A small sound classifier, trained from scratch: activation silu.
Rows from block 3 of a small sound classifier, named by matrix and row number. Rows with one number belong to one channel. Each number is 50 + 12 x the weight over its row's rms, rounded and kept within 0 to 99. All counts start at 0.
After each channel's rows are labels from the 100 clips, of 14976, where the channel reaches its highest value: "top examples" is what is common among them. Only what is clearly more common there than usual is listed. The data: acted Russian speech (Dusha).
# convs0: first 3x3 conv (model.blocks.3.convs.0.weight, 128x128x3x3, each kernel summed), inputs 0-127
# convs1: second 3x3 conv (model.blocks.3.convs.1.weight, 128x128x3x3, transposed, each kernel summed), outputs 0-127

convs0.12:45 52 26 44 42 37 53 66 58 52 45 50 46 58 52 25 46 31 27 55 52 46 56 56 55 59 47 46 44 58 50 48 75 40 57 50 39 67 49 39 54 64 39 67 49 43 52 18 24 55 72 37 50 52 58 32 59 56 78 50 42 38 65 64 63 62 38 42 46 51 53 47 40 50 51 62 54 65 29 33 29 49 55 56 30 47 49 60 65 21 47 39 54 19 53 47 34 36 29 58 61 31 58 34 47 47 49 52 51 43 56 56 43 46 39 76 35 56 46 48 39 49 62 52 34 60 41 42
convs1.12:35 54 57 54 61 43 52 45 53 56 45 38 33 34 54 44 60 70 61 41 60 62 53 26 59 50 54 66 50 43 42 35 29 62 56 36 49 57 48 36 52 41 57 62 30 49 47 67 53 56 45 76 46 54 45 48 36 52 48 46 77 41 46 40 43 69 59 59 52 46 56 61 44 58 32 56 24 41 50 40 28 38 24 45 43 44 34 56 26 29 57 58 60 54 60 43 41 45 51 34 49 77 37 60 52 78 62 36 47 47 40 39 50 60 24 44 39 54 48 64 40 36 74 34 64 40 55 71
top examples: emotion: angry

convs0.71:22 42 39 50 57 61 64 55 32 70 40 61 41 39 56 45 64 59 67 45 53 50 53 54 65 24 33 53 60 37 72 64 41 51 50 57 51 48 47 47 35 43 43 54 25 59 41 44 57 51 51 73 56 48 48 66 56 55 51 43 77 39 45 36 59 53 27 62 25 41 51 66 37 45 67 56 67 35 26 54 58 59 32 55 46 46 59 41 55 57 36 39 51 35 53 42 61 43 74 51 39 19 43 35 51 49 58 31 41 47 45 38 53 56 40 31 40 52 54 29 30 53 59 33 58 57 62 54
convs1.71:60 41 38 43 44 51 27 56 54 67 49 40 69 43 43 43 41 35 51 44 48 52 57 42 36 55 60 44 65 48 42 46 41 37 31 61 48 69 60 34 48 63 61 64 46 56 32 51 42 67 37 52 50 76 49 08 55 41 56 48 53 43 65 38 60 28 61 39 43 26 61 29 61 37 58 41 44 45 48 33 50 43 40 46 51 51 25 49 24 38 51 53 57 50 57 36 45 48 52 67 53 65 72 24 45 63 42 48 48 52 55 60 55 39 46 42 27 49 51 60 35 54 62 54 47 43 47 14
top examples: emotion: positive

convs0.44:41 45 22 64 47 42 76 52 34 53 41 60 65 27 37 71 51 46 47 66 50 48 31 55 62 48 70 40 71 67 65 39 45 45 59 62 52 39 76 63 44 52 67 43 47 38 36 31 54 50 43 50 52 42 47 52 53 40 22 69 42 32 53 41 62 65 29 46 39 48 54 55 63 45 68 47 57 54 51 38 33 60 44 48 37 58 65 52 43 26 60 67 40 52 50 50 55 41 43 39 31 70 34 74 48 60 63 53 64 44 79 58 44 50 43 44 38 40 44 51 55 30 52 42 48 62 65 54
convs1.44:53 44 59 32 43 46 64 50 59 45 46 53 29 49 57 16 46 45 48 44 45 43 40 47 48 59 33 45 32 43 43 44 28 64 61 40 50 41 42 33 36 27 28 50 47 44 34 68 47 41 34 41 52 56 44 55 46 48 47 36 59 52 36 27 50 30 63 41 60 45 34 54 34 42 36 36 34 47 55 57 51 48 80 30 66 47 36 49 68 48 51 47 33 44 59 51 59 58 44 36 39 51 76 62 50 45 34 33 49 29 35 32 39 45 45 48 41 55 64 45 61 64 43 35 59 24 50 76
top examples: emotion: angry

convs0.39:37 52 51 63 50 59 44 66 72 45 64 36 24 55 57 41 51 54 45 55 48 71 48 41 39 38 36 53 46 39 52 44 61 51 64 58 53 67 32 26 62 38 38 31 49 41 52 47 45 52 61 45 42 52 56 50 41 56 34 37 29 47 59 56 37 67 61 52 27 52 55 29 46 50 53 37 51 42 66 44 22 45 63 45 45 61 49 28 50 63 38 43 46 30 40 35 31 40 62 40 58 16 49 62 47 41 25 49 37 59 43 47 58 37 62 52 55 67 48 67 59 40 70 42 58 43 45 83
convs1.39:55 43 47 46 45 18 47 53 62 27 42 39 49 39 25 56 61 46 38 51 43 58 51 52 47 51 63 25 40 59 48 37 58 49 39 52 27 36 43 43 50 47 41 60 66 44 33 49 60 48 31 65 45 34 38 51 58 53 61 73 72 34 46 54 62 45 50 45 60 55 31 68 49 28 30 41 52 44 48 51 35 59 64 48 64 46 61 62 30 49 33 27 47 36 47 53 51 43 45 55 41 47 26 21 59 57 69 69 32 33 53 50 60 33 59 59 45 51 34 51 55 55 40 25 50 62 34 40
top examples: emotion: positive

convs0.116:57 40 53 59 60 51 49 63 38 52 56 60 66 32 68 39 54 61 35 55 42 52 41 52 43 28 62 47 55 48 52 68 47 68 40 54 40 46 35 49 56 58 57 70 35 32 42 67 71 40 47 59 57 44 33 39 66 53 33 56 55 52 31 70 25 37 47 34 63 51 59 58 49 50 55 50 57 58 58 63 59 54 40 66 16 60 56 54 32 51 36 22 57 41 48 51 49 56 33 58 21 26 24 49 32 37 40 50 50 25 51 53 42 42 55 33 62 44 56 37 27 55 61 50 47 55 43 45
convs1.116:31 48 39 43 47 49 48 56 35 45 52 48 86 46 44 57 33 50 50 36 46 44 58 59 74 42 23 49 51 49 67 44 42 60 41 44 25 30 37 48 37 44 61 58 37 56 69 38 64 46 35 29 53 44 50 46 42 46 40 71 35 44 49 66 50 41 48 47 36 47 51 30 52 48 51 44 76 35 36 45 50 61 61 47 45 69 49 57 46 40 44 56 84 61 59 60 52 49 63 32 49 54 80 29 42 48 37 75 56 28 38 56 51 70 56 37 52 44 61 39 65 51 52 67 50 63 52 43
top examples: emotion: sad

convs0.117:42 40 34 56 41 57 35 47 21 59 56 43 49 25 57 53 35 38 48 49 54 47 53 67 37 50 63 37 23 65 62 62 42 51 41 43 60 58 51 33 45 59 60 31 70 67 69 34 57 44 50 34 58 57 22 56 73 53 42 54 41 33 33 42 47 41 66 46 48 41 61 55 54 50 62 43 38 73 37 35 37 49 71 63 28 40 44 65 44 49 46 45 46 53 61 45 43 47 32 56 74 61 33 56 40 43 29 51 68 76 32 55 39 53 56 53 61 44 55 43 51 65 55 64 48 38 45 36
convs1.117:52 52 56 70 28 66 60 55 32 57 17 64 53 41 51 35 55 64 43 43 67 66 55 39 53 59 37 31 41 69 47 47 52 47 60 56 47 56 48 46 77 57 16 48 52 58 44 58 66 49 67 54 57 33 50 29 52 44 45 45 41 46 55 47 35 36 57 54 57 15 32 38 29 52 44 48 41 38 58 59 44 53 62 43 58 48 62 55 34 51 58 58 46 43 38 51 51 67 42 33 34 57 44 57 43 68 57 31 48 55 38 52 56 40 14 43 23 48 59 41 63 57 38 39 37 53 47 56
top examples: emotion: positive

convs0.98:46 36 31 23 36 44 47 70 53 44 46 42 48 46 38 18 40 47 41 52 37 57 61 52 56 62 39 65 41 60 80 51 67 40 71 42 51 54 28 58 58 64 55 32 59 54 54 59 44 48 51 41 43 60 38 52 62 46 37 57 47 40 59 43 66 51 46 64 26 69 51 41 32 53 62 38 62 53 51 61 40 32 54 51 66 31 49 49 44 38 61 28 43 46 50 33 56 55 50 41 39 86 32 40 52 65 65 47 53 61 44 45 62 59 58 36 45 47 54 37 43 53 88 53 63 48 41 49
convs1.98:61 55 79 40 57 53 36 47 34 64 51 57 21 28 49 40 42 64 52 37 39 49 51 41 38 28 36 57 40 33 32 67 33 43 59 61 62 44 61 13 50 41 34 61 71 55 44 66 47 39 75 53 69 45 65 27 36 66 56 35 65 55 35 39 53 37 72 50 62 18 46 60 36 51 58 53 38 45 62 56 45 40 31 41 44 43 48 57 52 58 49 48 55 51 46 56 52 54 40 53 43 38 69 50 43 58 51 46 52 50 57 47 52 65 39 51 48 67 62 59 59 53 36 39 65 60 54 63
top examples: emotion: positive

convs0.29:53 29 43 42 65 60 36 45 25 79 68 42 45 33 53 57 55 63 63 43 45 46 67 60 58 40 43 53 39 42 29 46 42 71 23 47 52 48 48 61 53 41 53 81 26 37 49 56 25 57 56 53 52 44 56 69 72 64 39 46 69 56 49 48 52 35 29 63 41 79 45 54 52 57 34 59 56 48 54 34 33 35 36 69 35 39 55 41 71 52 57 55 42 46 49 45 41 38 30 54 38 53 29 41 50 49 59 47 48 60 51 31 44 60 44 68 46 48 51 38 37 49 57 51 62 61 57 50
convs1.29:58 74 48 52 38 44 58 47 58 34 49 53 37 51 38 46 51 42 33 64 62 55 50 55 33 31 60 59 60 14 35 84 52 24 45 45 43 35 38 42 52 52 48 35 39 64 59 53 61 33 44 55 53 55 35 47 50 54 33 38 48 41 40 33 36 53 55 46 31 15 55 50 42 31 44 59 64 43 68 47 61 36 43 44 31 63 51 42 20 61 75 54 49 52 52 46 55 67 36 37 46 67 75 59 54 58 55 47 52 52 47 46 45 48 44 51 53 60 58 47 37 53 28 28 42 41 40 44
top examples: emotion: positive

convs0.104:28 35 66 39 48 44 44 46 51 36 60 50 66 30 73 47 46 42 43 64 29 26 46 52 33 52 42 28 57 59 32 44 60 45 59 54 54 61 42 33 60 54 54 43 48 58 40 69 37 76 58 53 42 54 59 50 46 36 57 45 37 50 48 60 46 41 37 27 19 40 42 47 50 35 51 46 36 38 49 52 37 46 57 51 39 53 49 38 51 29 47 45 60 69 50 55 40 38 54 37 51 80 51 62 50 35 34 31 60 68 34 64 47 47 27 64 58 47 37 70 55 66 68 68 43 48 30 60
convs1.104:61 44 48 53 30 34 67 58 42 38 52 28 27 30 52 42 45 47 55 47 48 47 35 50 39 53 42 48 70 58 66 35 17 38 49 67 64 38 40 53 44 51 36 27 60 40 51 46 38 36 49 45 48 36 45 43 59 68 35 51 35 41 47 57 51 33 47 50 63 74 48 52 49 32 36 19 40 65 49 54 44 49 28 55 54 28 64 45 53 40 45 25 35 60 29 36 35 42 41 40 40 33 66 59 50 42 43 61 49 40 46 45 44 44 29 53 56 53 39 63 53 39 44 34 50 48 68 73
top examples: emotion: angry

convs0.17:33 47 48 67 51 50 41 31 43 30 73 47 49 26 43 46 50 46 44 60 50 51 49 59 48 50 46 50 21 42 52 57 67 53 62 44 39 51 61 58 61 64 56 36 58 50 44 70 31 44 54 52 59 52 29 32 47 43 58 57 56 50 20 55 61 53 17 15 52 62 48 48 50 34 61 52 47 44 50 54 64 55 59 25 38 45 42 34 41 47 39 30 62 65 48 66 70 49 43 74 67 49 49 59 69 38 27 41 59 69 51 49 67 58 59 54 61 31 35 61 55 54 54 52 60 56 46 37
convs1.17:36 43 51 50 24 35 61 60 45 44 54 41 49 55 59 42 63 51 68 23 49 23 32 43 53 33 37 42 65 33 36 63 38 43 58 58 41 73 50 45 37 42 48 54 76 48 42 22 51 43 32 32 48 68 59 56 58 39 26 33 26 37 62 55 46 22 59 65 40 24 29 46 39 50 46 42 46 44 37 60 46 51 29 58 51 45 55 45 53 45 48 59 49 32 42 56 35 61 54 57 56 31 56 58 50 46 48 62 44 49 43 59 47 54 50 30 53 68 47 52 32 39 32 45 48 37 56 67
top examples: emotion: angry; emotion: positive

convs0.9:35 47 41 35 49 56 55 45 41 34 52 44 42 41 31 42 37 60 49 51 60 32 31 46 59 69 45 59 51 61 58 53 59 44 72 41 28 75 49 19 43 38 40 57 46 36 51 73 40 53 35 44 29 51 50 60 43 51 80 53 58 51 24 49 52 46 35 52 51 62 52 34 48 68 43 44 35 64 49 60 26 42 50 47 66 46 45 52 35 40 57 39 67 55 44 53 31 44 58 48 41 63 32 36 40 35 43 50 28 62 57 50 63 45 44 54 51 60 45 51 37 39 66 13 52 51 70 36
convs1.9:67 40 52 49 30 48 67 47 27 44 45 38 37 33 61 35 47 45 61 35 50 48 61 58 46 59 35 49 43 50 51 33 48 45 50 58 74 49 60 51 63 46 47 57 60 54 25 46 35 42 61 25 46 52 52 28 52 35 65 36 59 50 54 70 28 38 72 34 50 41 40 58 30 68 47 56 43 52 39 67 57 32 51 43 49 48 77 41 54 42 52 39 31 59 38 31 63 70 52 57 63 67 65 52 59 47 57 59 65 65 50 38 54 44 41 33 50 59 75 45 54 44 50 49 54 45 75 78
top examples: emotion: positive