python train.py --model="sound classifier" --hop_length=320 --avg_pool_shortcut=false --widths=[64, 128, 256] --muon_scale="original" --max_grad_norm=1.0 --adamw_weight_decay_other_params=0.01
Rows from block 3 of a small sound classifier, named by matrix and row number. Rows with one number belong to one channel. Each number is 128 + 32 x the weight over its row's rms, rounded and kept within 0 to 255. All counts start at 0. Numbers have three digits each.
After each channel's rows are labels from the 100 clips, of 14976, where the channel reaches its highest value: "band" is the frequency band that holds the peak. Only what is clearly more common there than usual is listed. The data: acted Russian speech (Dusha).
# convs0: first 3x3 conv (model.blocks.3.convs.0.weight, 128x128x3x3, each kernel summed), inputs 0-127
# convs1: second 3x3 conv (model.blocks.3.convs.1.weight, 128x128x3x3, transposed, each kernel summed), outputs 0-127

convs0.11:129122104118115147172125106101151141094104130133075138144129139094176165131125119096124116171100139125141167139093066161176106113095118160170101128056173127116036164164158117096089103122155134108048100137094091164093151087156153121091157145148158115130166055153121093144087076102069088156162116155128128078094098101189069096100160130131187130103099160166128123122109171122169117099183
convs1.11:112115124065154165154170143128106202119106188135133105119117142142082144182099132116154122086152138131181087141072182141099146129137110121141168080126173200148149078119174068112075103116120144221135101125100135088104062140122151156142158119133140115171143144137167145093177118116167147145115107138073103118096144108116127171151088125119025102168130189092148142161133083120111155127152
band: 0 to 250 Hz

convs0.52:126146053122116138134139171117079058070107166148151152140180190163102143114161156161058114144130146148112131121145133107080090107072152154129102091096101129172155098112057109076132154110112117139131123158141131126173094120155080161159131110115161101128072068147084202149092078146163145117150125087112088132162144073114150110146133126157094079139068061140129131174163138094082158102134
convs1.52:121081119091155162081079133147142169122040110151089133087146119089161138140089121087191093133140123113140108119082115089131125159077091121114110146194096067113098165181104161138161151071145128131144107068140142113141127143136136105118140114023118091105107219056149139095118138146118080171149117113149155138131110115114118059118132076144136145161130114155159055126173150127119106116099
band: 250 to 500 Hz

convs0.67:082173125167175111173079087140214114123101083109106126083148101129107158157119136219136095106133131103132133153166104122114137188067116069137175107149133163181134134098181181172082100144134125092102170124105149098116149096120104161107129111100171109113111095157138166125099105112117089140088085173131108079058164126095110123095113115079147075099149123117084120113121124096141184124054
convs1.67:112144160144054132191131131167117136129102151184134111163106137130064098117129093138149126118099141103127165116122166155116073116113158107149106155139126107099059143133089158064131038149102104167109103125103124175082090129117131110100106113140117098111113099133053115048188172090126149166130130118102174125177183142133094199173122106087093112074151137142171102098139134099130056104166
band: 0 to 250 Hz; 250 to 500 Hz

convs0.20:082101145096142161146057087154095091174092132159123122168169123117157134131087107119155111072119173091138136154082096090138129144144052151157122070124103090120136091158114096147084157120091117097112143121083162202156112134153161114126181168147149126146131124180119123170082090117084114051092140114131175147120112113180147118149063142141107081082120107113139113080077085208107118115084
convs1.20:120086113088089133160138165101160181132124150101099094130110094089156080145130082137101110154096066156124100158170120152126134146122146050167034101189132115155157159029112164100092093148117173113140123106126091108126154131102161160146103145119156065157128072084119115123145147146122174148123101099136061117106134064150104105076131121136141178132138085132075109134160167166128153160185
band: 1000 to 2000 Hz; 500 to 1000 Hz

convs0.19:133150060126140162137066073092167136123202076140087091157116090150192150149161148065093131141105149115081109128124111084091074058115127128142178132221187087143157073126142110124124161146153086062143129082140160164129110159116128098058120123125125119124122130132113130144088122114160146103142172166100090145141163099089075123137067127125095109111110091162099132113117117140082123150178
convs1.19:113094055099172127111144137087108168101142081126118089152079124140144123083115139120081156142132160130079136107116103110084123091181060102100113177104114167152169100109135075076148113064099138123068106118116114084104107137141149046118120114121107040139115061107168108100156063110115102138117131129139155101086145150070107163099117142136116131068137178120068175099141106156113066123111
band: 0 to 250 Hz

convs0.22:090120078124171115131149142115177126075083107088121133099145180078156175089125161147149155083109099117131129139121134122121120100209111153154102124143093143182113119128072139091083075112136088115108116114099121132172149110122109060141177155157158086138058164147096078152104075102127131145116123123123141173066133153070191175113163154059142128153110110091093106126137061114174124149199
convs1.22:158149122167136136119112124136184107171103104179117156129162193129077145160121139126139072145103183180166143090128123112140157127096078059189106163130114116095186158096181089080071113131089180123109150099142194099092115092157147071133110113136095138131099136151135074136216135139131140122128084104091105102165138098154093170115096155167120142140116149148049170112090117111080119086116
band: 1000 to 2000 Hz

convs0.28:092141115160162126105116140137126095110145123060107085098162099132158147142072136101132198123128156096111108129076083106176131085189144185095121047091190120057111121150114141107116109068211163126119093140127110116122102049163152121081128173134140097153090140093110097131145098100085129109129131126131085136107053073102184160142164130126094143145129135113138068119107124138080132085159
convs1.28:089086141104137132134080186129127102123110078081140128141069134157104125160140125112062069130157077155198079124165187102121116127126109091111154176094107153121148103090095102125049193119134078170157131050146156101140073122116103165158115119127116111159131179079198124121120080135134108143119093148106147120146065130142087165107159168122096140160111134116156153127146126065078164080119
band: 0 to 250 Hz

convs0.122:154123059115135105105175065133076128135166142124087151093099108086185114163126096090112153178153131186139117135129105124128117154117102130128127101134119156173120115075195151160166108115179151191101146117111089100077118153162170137159075078122092132152135069147148118117074094117046098129116142144116140121110115174153091076093096127084165135127143093146212119138093159111145097178059
convs1.122:083154137150147108126135174144102144155124113149095124147114092161089076122101136174111102077068051108101159122146132131117115182138067131131133131167154081131165095084077077099133137114166124138112111194133112124120150155104177103083217131121123082170107140058111161128167173152159147126133110205137104143108146144184167113098142116099100113075103070127096072120186094165114160153132
band: 500 to 1000 Hz

convs0.3:113164185117143118162149084132130118129089101160099124116115193095156177125100140139156149174176150124124119115088153182096107139109164156033159103140086092165121116124158158134141076141141119104137095094115139227140140159100097116084107166092096061135102113204113153079132119130127122123138108071135092132085077151093132145175119116115204165072114109085110064125156099136114143146166
convs1.3:158107149101114125167139217101176123130137115068080176081108119151096108093116085142081094080155067144105144130156124119118123045150164086149103156092096154141156127096101148073178170109121141112151147125120107128090111171136134071137163138133178206145141101141141125144109128023101100080177140118143128089077120139159084111097105056094132132170126126178139128130107126158125099146140
band: 250 to 500 Hz; 500 to 1000 Hz

convs0.43:125132105107098141060140094104129114160127149092143173167081114132156144135148079133071106167113129097095098158165056166128121135083119072178136105144127141138068135126119110070095116098127134105118121143112100090179092100107071096132135110177091109152073143110069105107130071134165098128122110111125136121136074058115144145082115114128231190123151111172109136149156154204173095096099
convs1.43:137152140170105051141139108087124102138157144133093151095140118125108129111075137148171124095149087093070137088118141084157174159096140164130096118125100078100119119065157138126220176116058134085138122113093161123110150154119142069138142142170114111106076126123199108136131085176106135128104180126104153120152093146079078198148110154134109121108128216096114160099092122118170190160092
band: 1000 to 2000 Hz; 500 to 1000 Hz

convs0.77:107125079116144134172066105108153151121097185106138160107129136162099137121134114108052123186159165176130118158184083098106100113112141128137165123118145114094095149173155037176085106155099199139098162162112098080182099084161152154135113187162139147091116130136150112089113098133129144145129131079146132098077121074111177142107218076108149148096174158109140112151103115086111167143106
convs1.77:116117165103097117165122117171113124159115097076128171185133121117128103118113102170200049102152083106179111175137148087102149120120132125202067173121111057175094093082133122061048110142133121095122108097132089149134096095120154053143114069151112147184115094143131125120143131142151145112133101168098158100185110145098151117104194078135159145166099121157160157147136107161098155143126
band: 500 to 1000 Hz

convs0.24:113100092155115065112171163104157081113091092056099153099104115158162114147158137128100123154171131153105149144125140184158090135126133049114158130147128096119082060090172119182189137122064153108165106095130102154090101145146205105095143141071075102089114119095064103123097064132109176087099117127124155132124153111085117138074127136144081125111143146145115178157162134085180159118140
convs1.24:164142120151132085102112114082097159158151143135177114135118084105096098188078125109165153101130138152099168113100155143068062101125101112103112139159079157079127104201089194080143163095155107143140157183143142158056167160109117064119080111134130139133114137162156134142133161164133033154079145138161120168153085098103143156132087074102174125110103133111126118113089102182133106072139
band: 250 to 500 Hz

convs0.85:118156091182129138078165084126132136077091114094107164111130119184161115124127128147144110145129101134097077184099120123102220133155127101165156127158127062084065111148168123095101154074013102108172092157147131143108109157114174174114094151189166128092094082139135136129126120105130136069091108082122134105160113072126176188059102111135119139121125127134117166124104140116104147117089
convs1.85:086102086159139119147080109163115118137161196141130155115108096105124126173087164056077130104134130112129174114098087110137108162097104119093110131092116081079101081105087099164138188112140175145143116143111118153116150160101069115063087111129166174095089200134128082168084178155076139146081082114096163090072085133150091092148140127133146135126090116115073079126098152165119166126079
band: 250 to 500 Hz; 500 to 1000 Hz

convs0.27:195142146155129128076122130170142146153134138088117123112155137212117115147107081117110175187196086182180093113106087154153125126060200119153199118104155141162125103087148118069106128104149094124109119108165161079102123129108147069164121124090097076107185149090092079080208104093169130117101122177140075111112099111131138101099153101112138121113120143125103131130145094110136102165097
convs1.27:121115074142059106166069160084096138087145134140121167123083142097129120141100108117112098144124119113085129169136106072083121052173030107139147180124133076123087088116090079122122118058116077081124105120082056127126117146104128072116106113116124168140104149178130148136155179121108063127148176088148106130113126139145117187129130126102119172119082097086156117155100170155170089137105
band: 250 to 500 Hz

convs0.86:124140095102122038055146116110184081143149101076090096098185097119091147148126137107068177126105145177143094115133078147112112068080100193175122071147152132080136101131142108087123161146102077121150123169157159128145132085121120118141187128139100117065083109090123160135110135151120129124113132184093088171154094149140117139121141152147072109152170074148058148092177143095130098109127
convs1.86:120163082134097110156102114119059133171117106147146142093064190100090131042153121096132129141189186073143130068131180185092166152122123108144148211108118114147131152150110142094134103095182099097103122135137152149082118188116134149113082096110153068133121163118124117160133131151136126099148137140124115114078173100153160173121073099082166138078143176095146140120074081081123142172150
band: 250 to 500 Hz

convs0.53:103159148162116108106076182152135097117114124111128158081147139095204131097115113122135131111114127133133128102212119144121165149100149140100095138190118187102106086090094096215154221123083105129165139112173176162139115133118144113113085138152110113107176102150126119136057117151103124131139106149159158094117108045084082154115106088190080109113144141067124123075076159083137127128130
convs1.53:119072092089107139117134098151143107104107131094153143142140095151151073111174093073123107114095144094092117131150135134060094105104127063110132136115118111146100112116128170108101033130163168118088112180148165076133132089108084151130177120090126130081109120090112208109119159086126067102081154083052105125105026178141132110152125142097153101118124099084151120130102109113116063124142
band: 250 to 500 Hz

convs0.25:123188151101143143157105101155139148188140110107111117137109089197126171115100102059101096126147136133157071145026142117117122090112137092159107154078139119112135135150091146095151140105132160192130133134144142162141142112113094085120162092187094143106171097116141174164101201120111164111176147099161107120042094131198117155110142142084162162147113146107092096090137083163164077088154
convs1.25:077145158127142108096096190122100104053086098115129137145129093105089111180104141135116079126057111120116093116130086080137113105148088087113108112143108108145166101083159115123094113112104092057117083097146187072076105099103129162131052150096120103132107072094087087069120101065080100101130087092164149116144129078108116136090103069142089112069149122105089130115098105102137147099123
band: 0 to 250 Hz

convs0.65:112169165088118170132097100126102065095155121116119105109115176189133149147147044099145119135134178199109110134111135131133082095059118114138152049140134112092111160101075121123120092143149118138054053104139123099121098108148111093147099087138127116211060124135127161156156098122127120135093114094116113035101148141163122133111117134132122135095077136104127142056166152153106087079147
convs1.65:117147149129147105151138100196122120162183129174115154102204188143139070087108155107122108101099118101109191144106149129111146182113147143092132097150109161140133182070140067114206119125137185139144133128130108167123125121133083157093149190087156148131098146056113097153188148093103158099097113039110154155127132166104179050087145109106162112112129129108132106145158120142113137177086
band: 0 to 250 Hz

convs0.31:095158196145157091148123121158116157102128143069098140147109111170126125206100149136128113104134145073181144122160147110142134108063147132094134098150141114089083145105090119103085169127146117096090157146078113136138063103122137194113099096172174119096080084123162123081138112098106108149105105122160107046166162146144151187088118162127126111098051138175078153094150198142107146189114
convs1.31:100099103080141128146150137086164189128184195136107067130142084088075094104136117085141152132098083163179095144115094166119083137119147156101114138137101128119105089166116147130164116180142149104126083108134096156137143104162114029113127112061121096111137119152077143175148123094104088091156125092055141071085096142106134089172127182082128102091117102096140130115113092107086125060098
band: 1000 to 2000 Hz

convs0.100:162128114128136125143132141118132079121146127170119099151116109075093051174038160099165073131104150149126067138078148122123067105134183086130079089189115150111060100105105110063115141127114116105040142149117120104150138127188124150108142100177132100150081096155114152109145081148118147114126108141095156101176142127140078147073090143076136074126127136132106131164134098193180149108158
convs1.100:119178120127151129123164172110198175108155128099043150149182092122150090144145127136147128149163114103092123114117175111120067103156145102179136098114147077120094084151188137129109159085112130110190115123141207129112135109121151101157127115111143097174163122166109082110140149132101124179137117119175098161076073155168199116128099117173092154059128146086084164142163131052158128172141
band: 1000 to 2000 Hz; 500 to 1000 Hz

convs0.93:148169128112161154167088088158078164137075143112151175144130210115131126161168146163134020122095106147173110166101122173121108165058105157109109166125138112153155082090080100105129113109102066115171170117104144150107101124171103149158100079173101135120133084163112117067148125140122112157152133093113121059183154112107116142137121177092112084112079123210133121123115119109088130153142
convs1.93:067139199098135103161142088090121105095184183152141135130088163089129101092081171126131150088147138133108078091092104095154136143145137111076086096100144149156099156082121136150146129118097068123152112165095135088162100153157097107078110095146159175126201077133085127182113156086076131113083134111135106139126167102134062075127209089129149157136158096106081118114144154070113092154115
band: 500 to 1000 Hz; 1000 to 2000 Hz

convs0.106:130102098129075130126141063121206150150071127103170129166110153191118138097214156115100170139188137066088083134053122115101109125110110151185098112111129070151064125131161102118112096125137157156129081149124124117078102120107076096168197156058156111077081104167132104170098094138132150112110104112154085163120126108134097121166103101136144080132113133142088106114112150143131096080138
convs1.106:110186131171103139101123131119114140063203137099097175131092112111079146152123133147109145141134109148152120145103110107158107111142161039139203134078173093162143109096145116107154129157154129187072124094121167083136119098131098175144069152091130145135112094074123136162153094109187119147074128118050129095128190140085068104120101124127124177141110125103112042125166155117107154138183
band: 250 to 500 Hz

convs0.10:163102066086119125116205147187123045105118135132108082105129099152132123170092066111154122136165081160159100127085084109231104101065150091086157107131180118106120170106112107145122100140191187143130129106100114107122128122086157118100141118097123107098179083093106180101131098117114088130165111087131137149137056113147090104094116101171184108155110114153128101137154159162102093121125
convs1.10:162157147192126099148142119050104084136189137108136113145164117129090110099103144125197174134078106170108121091139163132066145142108143111130091137170147135106143085124099147128168116133108157131130124120104048128114173110117115137156068114084122175139117094134086101171139076115138194117080104128097129145151187145112106212097146125095061165117100131117127066133126073117207102120075
band: 0 to 250 Hz

convs0.78:085128073104137104116074136139114116123057129077109141096128158084106139115153143110079128101091096141104080175172104147118150123116103113135078069109137182123072088091142122077135170128131061119202114117117160176126164136053169172134104170102134150122168082079096119085112098129122115124109150115098133133077143119139145080072197090166148124126121099120134104158158134031134162109119
convs1.78:144119085152076109191134128087117141174121159108119112117140132177102132124166189080131155155157101135178173112110200126105093127123185123084122196183160108079158138129165128079160139152101111077158174118145081100098098178171146082140158099107123114128086092173120160173145128099136098125141131153121097160149090149098092153132095107159123084204191131145115144144140105098108078134046
band: 250 to 500 Hz

convs0.102:082109062117144140129089085127143125186088128164091123143143070126133118189122168086081184125114138108143162184117148132101048100107129104075137064153100123196094140056157130104107163174108136131151140121152111146146115144122069143176120127131110101111104163151084122049142064114165120120141115133172143168142138118039095115130123102123124196138085166162100142100139129135087144166114
convs1.102:131150109113083132110124162096129182106093140120155125165096178126147128071157078075158170136098094141134107125111161140133120115117140145148105141160152124077174118142092200097107132141096114100133168086134139072117062164172136064124123079152114153126096151122170119097128154169059075180140110107092085122118135113141115171124104170144098056152122150144123136172085106091119019088191
band: 1000 to 2000 Hz; 500 to 1000 Hz

convs0.6:143142095143100192106096126138126145137103167163172126128106105153125140097117047150139141144177126083107154214100100137088128129065192086128135136131103179132157173178103084161124048088098085174165112104145142117136052138083116119091115111096132130131135128122130143161049079139089100144129126111187171128100129082084133098100155090178164086108144167132113126183138147153105144121088
convs1.6:137080143133128114112109126091132073085148192145195089147125110159117100134113115127149118047069150058091126083171135128130094133130122143094112145155119087081145115093099145143122098139175135127096088095038141151075137168088138144159087140117104116083137125149100092128151107059138114103074084092066118156083127097101105189127153190149066137135138146095087071105128174152104117114121
band: 250 to 500 Hz; 500 to 1000 Hz

convs0.107:154135139133094092102128111075161178141098153141122129098183146107149123116137106055187195147093160127127106143133101127053102064113157082132161070172068147113109109141162151125124178176085149150159139094151132143099153123084079143106098122080116114148142113126111120168085108118191111083134116133161175092101190050120101113094068099120079160127125110134169136143105100193105171139110
convs1.107:057151118108144167105113164096087138086135072115114164121087165107152075124156063127167126125116065091124120119141067125166138139129093168116061056125145177139148140085078148124162091134140144071126107099081113124153094140157094152085111087173067123105068137151084167119127134103092103138122196091147114106084065189114118180173141122089113145134115124120146078161133135153114150155096
band: 250 to 500 Hz; 500 to 1000 Hz

convs0.13:094094078164100120152190139175107157169123148102131131103157150163126122155101134142087134130108178136078166187133137148108046118144184047177110109206131089144057147135072118073149121104098135156097144131137144077183157112110101121117108111113184087090111135124081111065167128106107107128133126050108143110126169083128133119078100115118139076153105111120058147133167125127103135137109
convs1.13:137173149114103128047093141137128141139088105157124121119142128107150077135125114113212115094162108169172113115120086108134180124162104111121151174166062169158111109188057158131136134133118167073159117184115101140128144088148116066122090096103194136104080105135086094153181116094115148127132157085165145165142122132085087140140118115126088104113170157068138161135118056106100143169051
band: 250 to 500 Hz; 500 to 1000 Hz

convs0.4:163113133145175107182158159151102145143118073113185108087142155139151122084082147109117134128160130143117076145138124206072132157108169080079150132154120139083103157144089170085104131121135121146168165101090143149121137062091120158083098104092156098143157186135153160101096166134054150116146083101119096200146189128157159111114039112122167122101145102149072096163144185142142096124124
convs1.4:115132151121048142176113140110100105098143100098126123049116100130041130156086083101117106119135056107135076085117137073096062104079123091127065115122125123099165122172138147127153126095108089104124161169129126134105094134101092125118165139101116120078074103091109081134122178084094081167124120116088155119144151112112086146086086094059101142123102159090129133097138054078132113105083
band: 0 to 250 Hz